From a checkpoint of a small image captioner: 50862 training examples, 35.2 epochs.
Rows from block 5 of the text decoder, named by matrix and row number. Rows with one number belong to one attention dimension. Each number is 50 + 10 x the weight over its row's rms, rounded and kept within 0 to 99. All counts start at 0. After the name is the row's rms in percent of the matrix's.
# v: attention query, key and value (stacked) (decoder.blocks.5.attn.qkv.weight, 288x128, the v third), inputs 0-127
# proj: attention output (decoder.blocks.5.attn.proj.weight, 128x96, transposed), outputs 0-127
v.38 102:49 42 42 38 32 50 44 47 47 44 58 37 59 66 58 43 54 36 28 43 27 66 66 41 50 50 47 61 46 44 50 52 58 52 53 68 58 32 43 44 50 65 48 50 34 35 67 61 49 49 52 47 43 69 35 52 64 41 50 56 48 48 55 54 46 40 53 50 47 48 50 42 41 59 67 61 43 49 50 71 38 59 70 50 51 59 49 49 55 48 56 49 55 63 35 59 56 41 38 71 43 35 51 50 62 61 49 34 52 32 69 40 62 44 61 53 69 35 61 35 58 54 40 44 46 44 46 47
proj.38 098:52 60 56 62 58 30 63 48 32 45 47 63 43 49 54 47 49 74 31 53 60 63 34 35 35 50 58 54 55 53 46 57 54 37 62 48 58 40 69 31 65 56 32 53 52 41 45 54 50 45 59 39 49 52 81 49 34 45 68 49 46 55 66 34 38 46 51 59 51 40 66 59 49 54 51 30 68 38 58 41 35 38 46 59 58 46 37 51 56 48 55 53 43 56 48 48 44 62 47 52 40 52 49 53 41 39 49 53 56 44 70 52 53 62 41 55 47 42 44 57 43 56 63 32 65 49 41 50
v.39 113:39 29 55 51 60 45 52 47 45 47 60 53 50 47 46 73 43 50 49 59 58 29 67 35 59 64 41 49 55 60 56 47 44 43 46 33 41 55 47 55 54 57 62 47 43 43 46 38 41 53 64 42 67 52 53 58 64 45 56 51 45 41 47 51 38 69 63 63 39 59 46 46 41 58 43 66 62 46 42 63 54 58 46 42 66 57 35 52 55 52 45 27 48 38 64 65 40 52 59 49 60 50 48 55 31 47 36 59 54 58 62 25 62 53 51 33 31 42 46 57 43 60 54 55 37 44 74 38
proj.39 112:50 49 68 56 61 61 26 45 34 66 57 45 57 59 41 44 53 51 66 47 38 48 62 54 33 30 63 60 45 42 50 48 55 48 47 44 56 52 58 67 57 23 54 57 51 36 51 49 58 38 51 60 58 43 34 37 41 72 58 55 51 55 67 55 44 45 33 42 45 58 56 56 58 57 51 51 44 57 59 49 42 48 42 65 36 36 43 46 61 48 50 55 57 57 30 50 48 42 42 42 33 53 64 47 44 50 59 43 36 42 45 58 41 56 47 52 52 51 61 41 77 63 60 47 34 33 33 48
v.40 099:45 40 49 48 51 42 42 45 61 55 60 39 49 62 65 65 73 45 50 53 31 71 45 39 55 64 46 66 56 61 57 47 59 40 70 59 30 39 40 57 64 45 46 53 68 42 53 48 59 40 38 56 54 46 41 57 57 54 34 18 56 44 42 56 52 51 50 53 45 54 58 47 55 46 57 44 52 50 47 61 45 47 45 55 45 33 56 41 40 50 68 41 34 51 34 49 46 53 55 56 34 55 55 49 32 53 39 46 58 56 40 55 61 42 48 49 56 63 50 37 28 27 61 67 61 48 64 54
proj.40 096:52 52 66 46 52 41 60 47 59 50 56 52 44 52 44 47 35 56 49 48 68 32 58 55 50 58 51 26 63 34 36 59 71 41 32 51 50 64 59 49 44 46 43 49 55 53 39 59 44 60 64 54 49 27 45 68 67 63 56 63 48 51 56 44 44 45 40 48 40 41 58 67 49 48 47 71 46 39 52 53 42 54 48 45 58 72 63 47 54 39 52 53 37 43 61 58 48 60 47 38 45 38 52 31 59 49 50 39 48 42 39 42 53 43 56 48 47 53 51 22 56 71 40 45 68 73 45 43
v.41 108:51 51 44 50 49 38 41 57 53 62 61 47 48 45 67 47 55 45 54 56 36 50 53 47 61 53 74 47 54 47 45 49 42 68 56 29 60 60 61 44 64 27 61 66 23 35 49 61 50 47 54 53 32 59 33 59 59 41 58 77 51 57 58 49 60 34 44 46 58 59 51 50 38 55 31 36 52 72 41 51 58 43 46 41 46 57 39 45 45 57 61 50 47 46 55 43 61 50 62 36 42 49 36 44 54 40 43 45 31 65 48 51 56 43 49 66 40 56 41 53 63 32 55 50 56 39 49 64
proj.41 096:62 68 46 57 43 48 51 43 46 61 40 56 33 64 31 57 54 51 54 42 49 43 43 40 47 37 33 29 44 57 63 51 41 64 55 53 30 41 45 45 36 54 39 63 47 56 44 45 35 51 64 64 63 56 39 29 40 45 43 55 52 45 55 47 49 54 63 62 48 56 49 50 58 47 59 43 60 50 48 46 31 49 52 48 46 51 64 51 43 57 46 42 37 80 42 36 45 71 58 54 60 53 69 55 39 61 55 47 79 55 64 35 50 46 56 58 51 36 51 57 45 51 38 59 46 41 52 32
v.42 101:50 36 61 41 61 53 41 46 41 51 42 42 31 54 58 57 71 34 48 61 53 29 70 36 51 59 58 53 37 48 45 44 32 37 44 45 34 57 62 43 56 63 50 35 33 56 46 53 56 40 55 42 67 37 57 67 41 63 64 63 48 60 37 39 40 60 35 30 38 50 68 54 67 59 49 54 53 48 51 39 52 55 66 55 59 55 50 46 46 57 57 54 52 42 37 44 47 54 42 67 39 73 37 60 54 62 39 57 56 55 33 36 57 50 51 55 55 38 52 55 49 52 62 41 53 51 45 55
proj.42 099:48 64 60 48 39 42 60 47 43 49 55 55 39 53 54 41 32 39 48 52 65 52 55 51 70 41 48 65 53 46 51 53 51 50 33 48 54 62 66 39 67 43 70 53 43 40 47 49 70 45 46 54 49 65 37 54 69 55 60 57 35 40 53 46 57 65 37 57 61 41 61 30 38 40 38 44 49 57 59 35 64 39 43 36 59 37 46 31 54 56 35 56 45 46 44 57 50 41 59 51 41 52 67 43 49 51 53 44 44 41 69 51 36 64 41 28 50 50 48 54 55 80 44 62 52 51 60 46
v.43 113:60 51 63 43 66 49 62 55 52 63 52 48 50 61 40 55 43 56 54 39 41 60 63 33 46 41 75 51 67 47 42 52 47 60 55 43 41 59 60 53 62 65 56 39 72 28 52 40 49 33 37 50 61 50 54 36 36 47 54 61 50 51 46 55 54 49 46 48 44 54 56 26 56 44 38 49 69 40 47 66 47 60 57 36 57 40 33 63 45 32 51 42 66 35 36 37 43 67 47 59 53 43 47 54 34 78 60 48 46 52 50 62 58 50 55 47 44 39 57 49 55 51 43 43 41 43 36 55
proj.43 115:56 60 66 45 52 46 45 48 45 51 52 47 55 58 57 47 42 67 32 47 52 50 42 49 45 39 51 59 40 53 68 29 46 43 65 45 49 54 57 57 45 31 65 45 45 67 51 56 51 63 49 65 66 56 44 35 56 59 46 53 35 40 52 49 53 49 48 42 57 35 55 67 51 45 35 51 49 53 52 58 42 36 60 49 46 50 45 51 55 55 67 78 31 57 55 52 44 43 28 38 58 57 49 46 57 38 45 54 58 42 48 54 22 53 31 50 51 73 47 57 45 47 65 71 46 51 52 22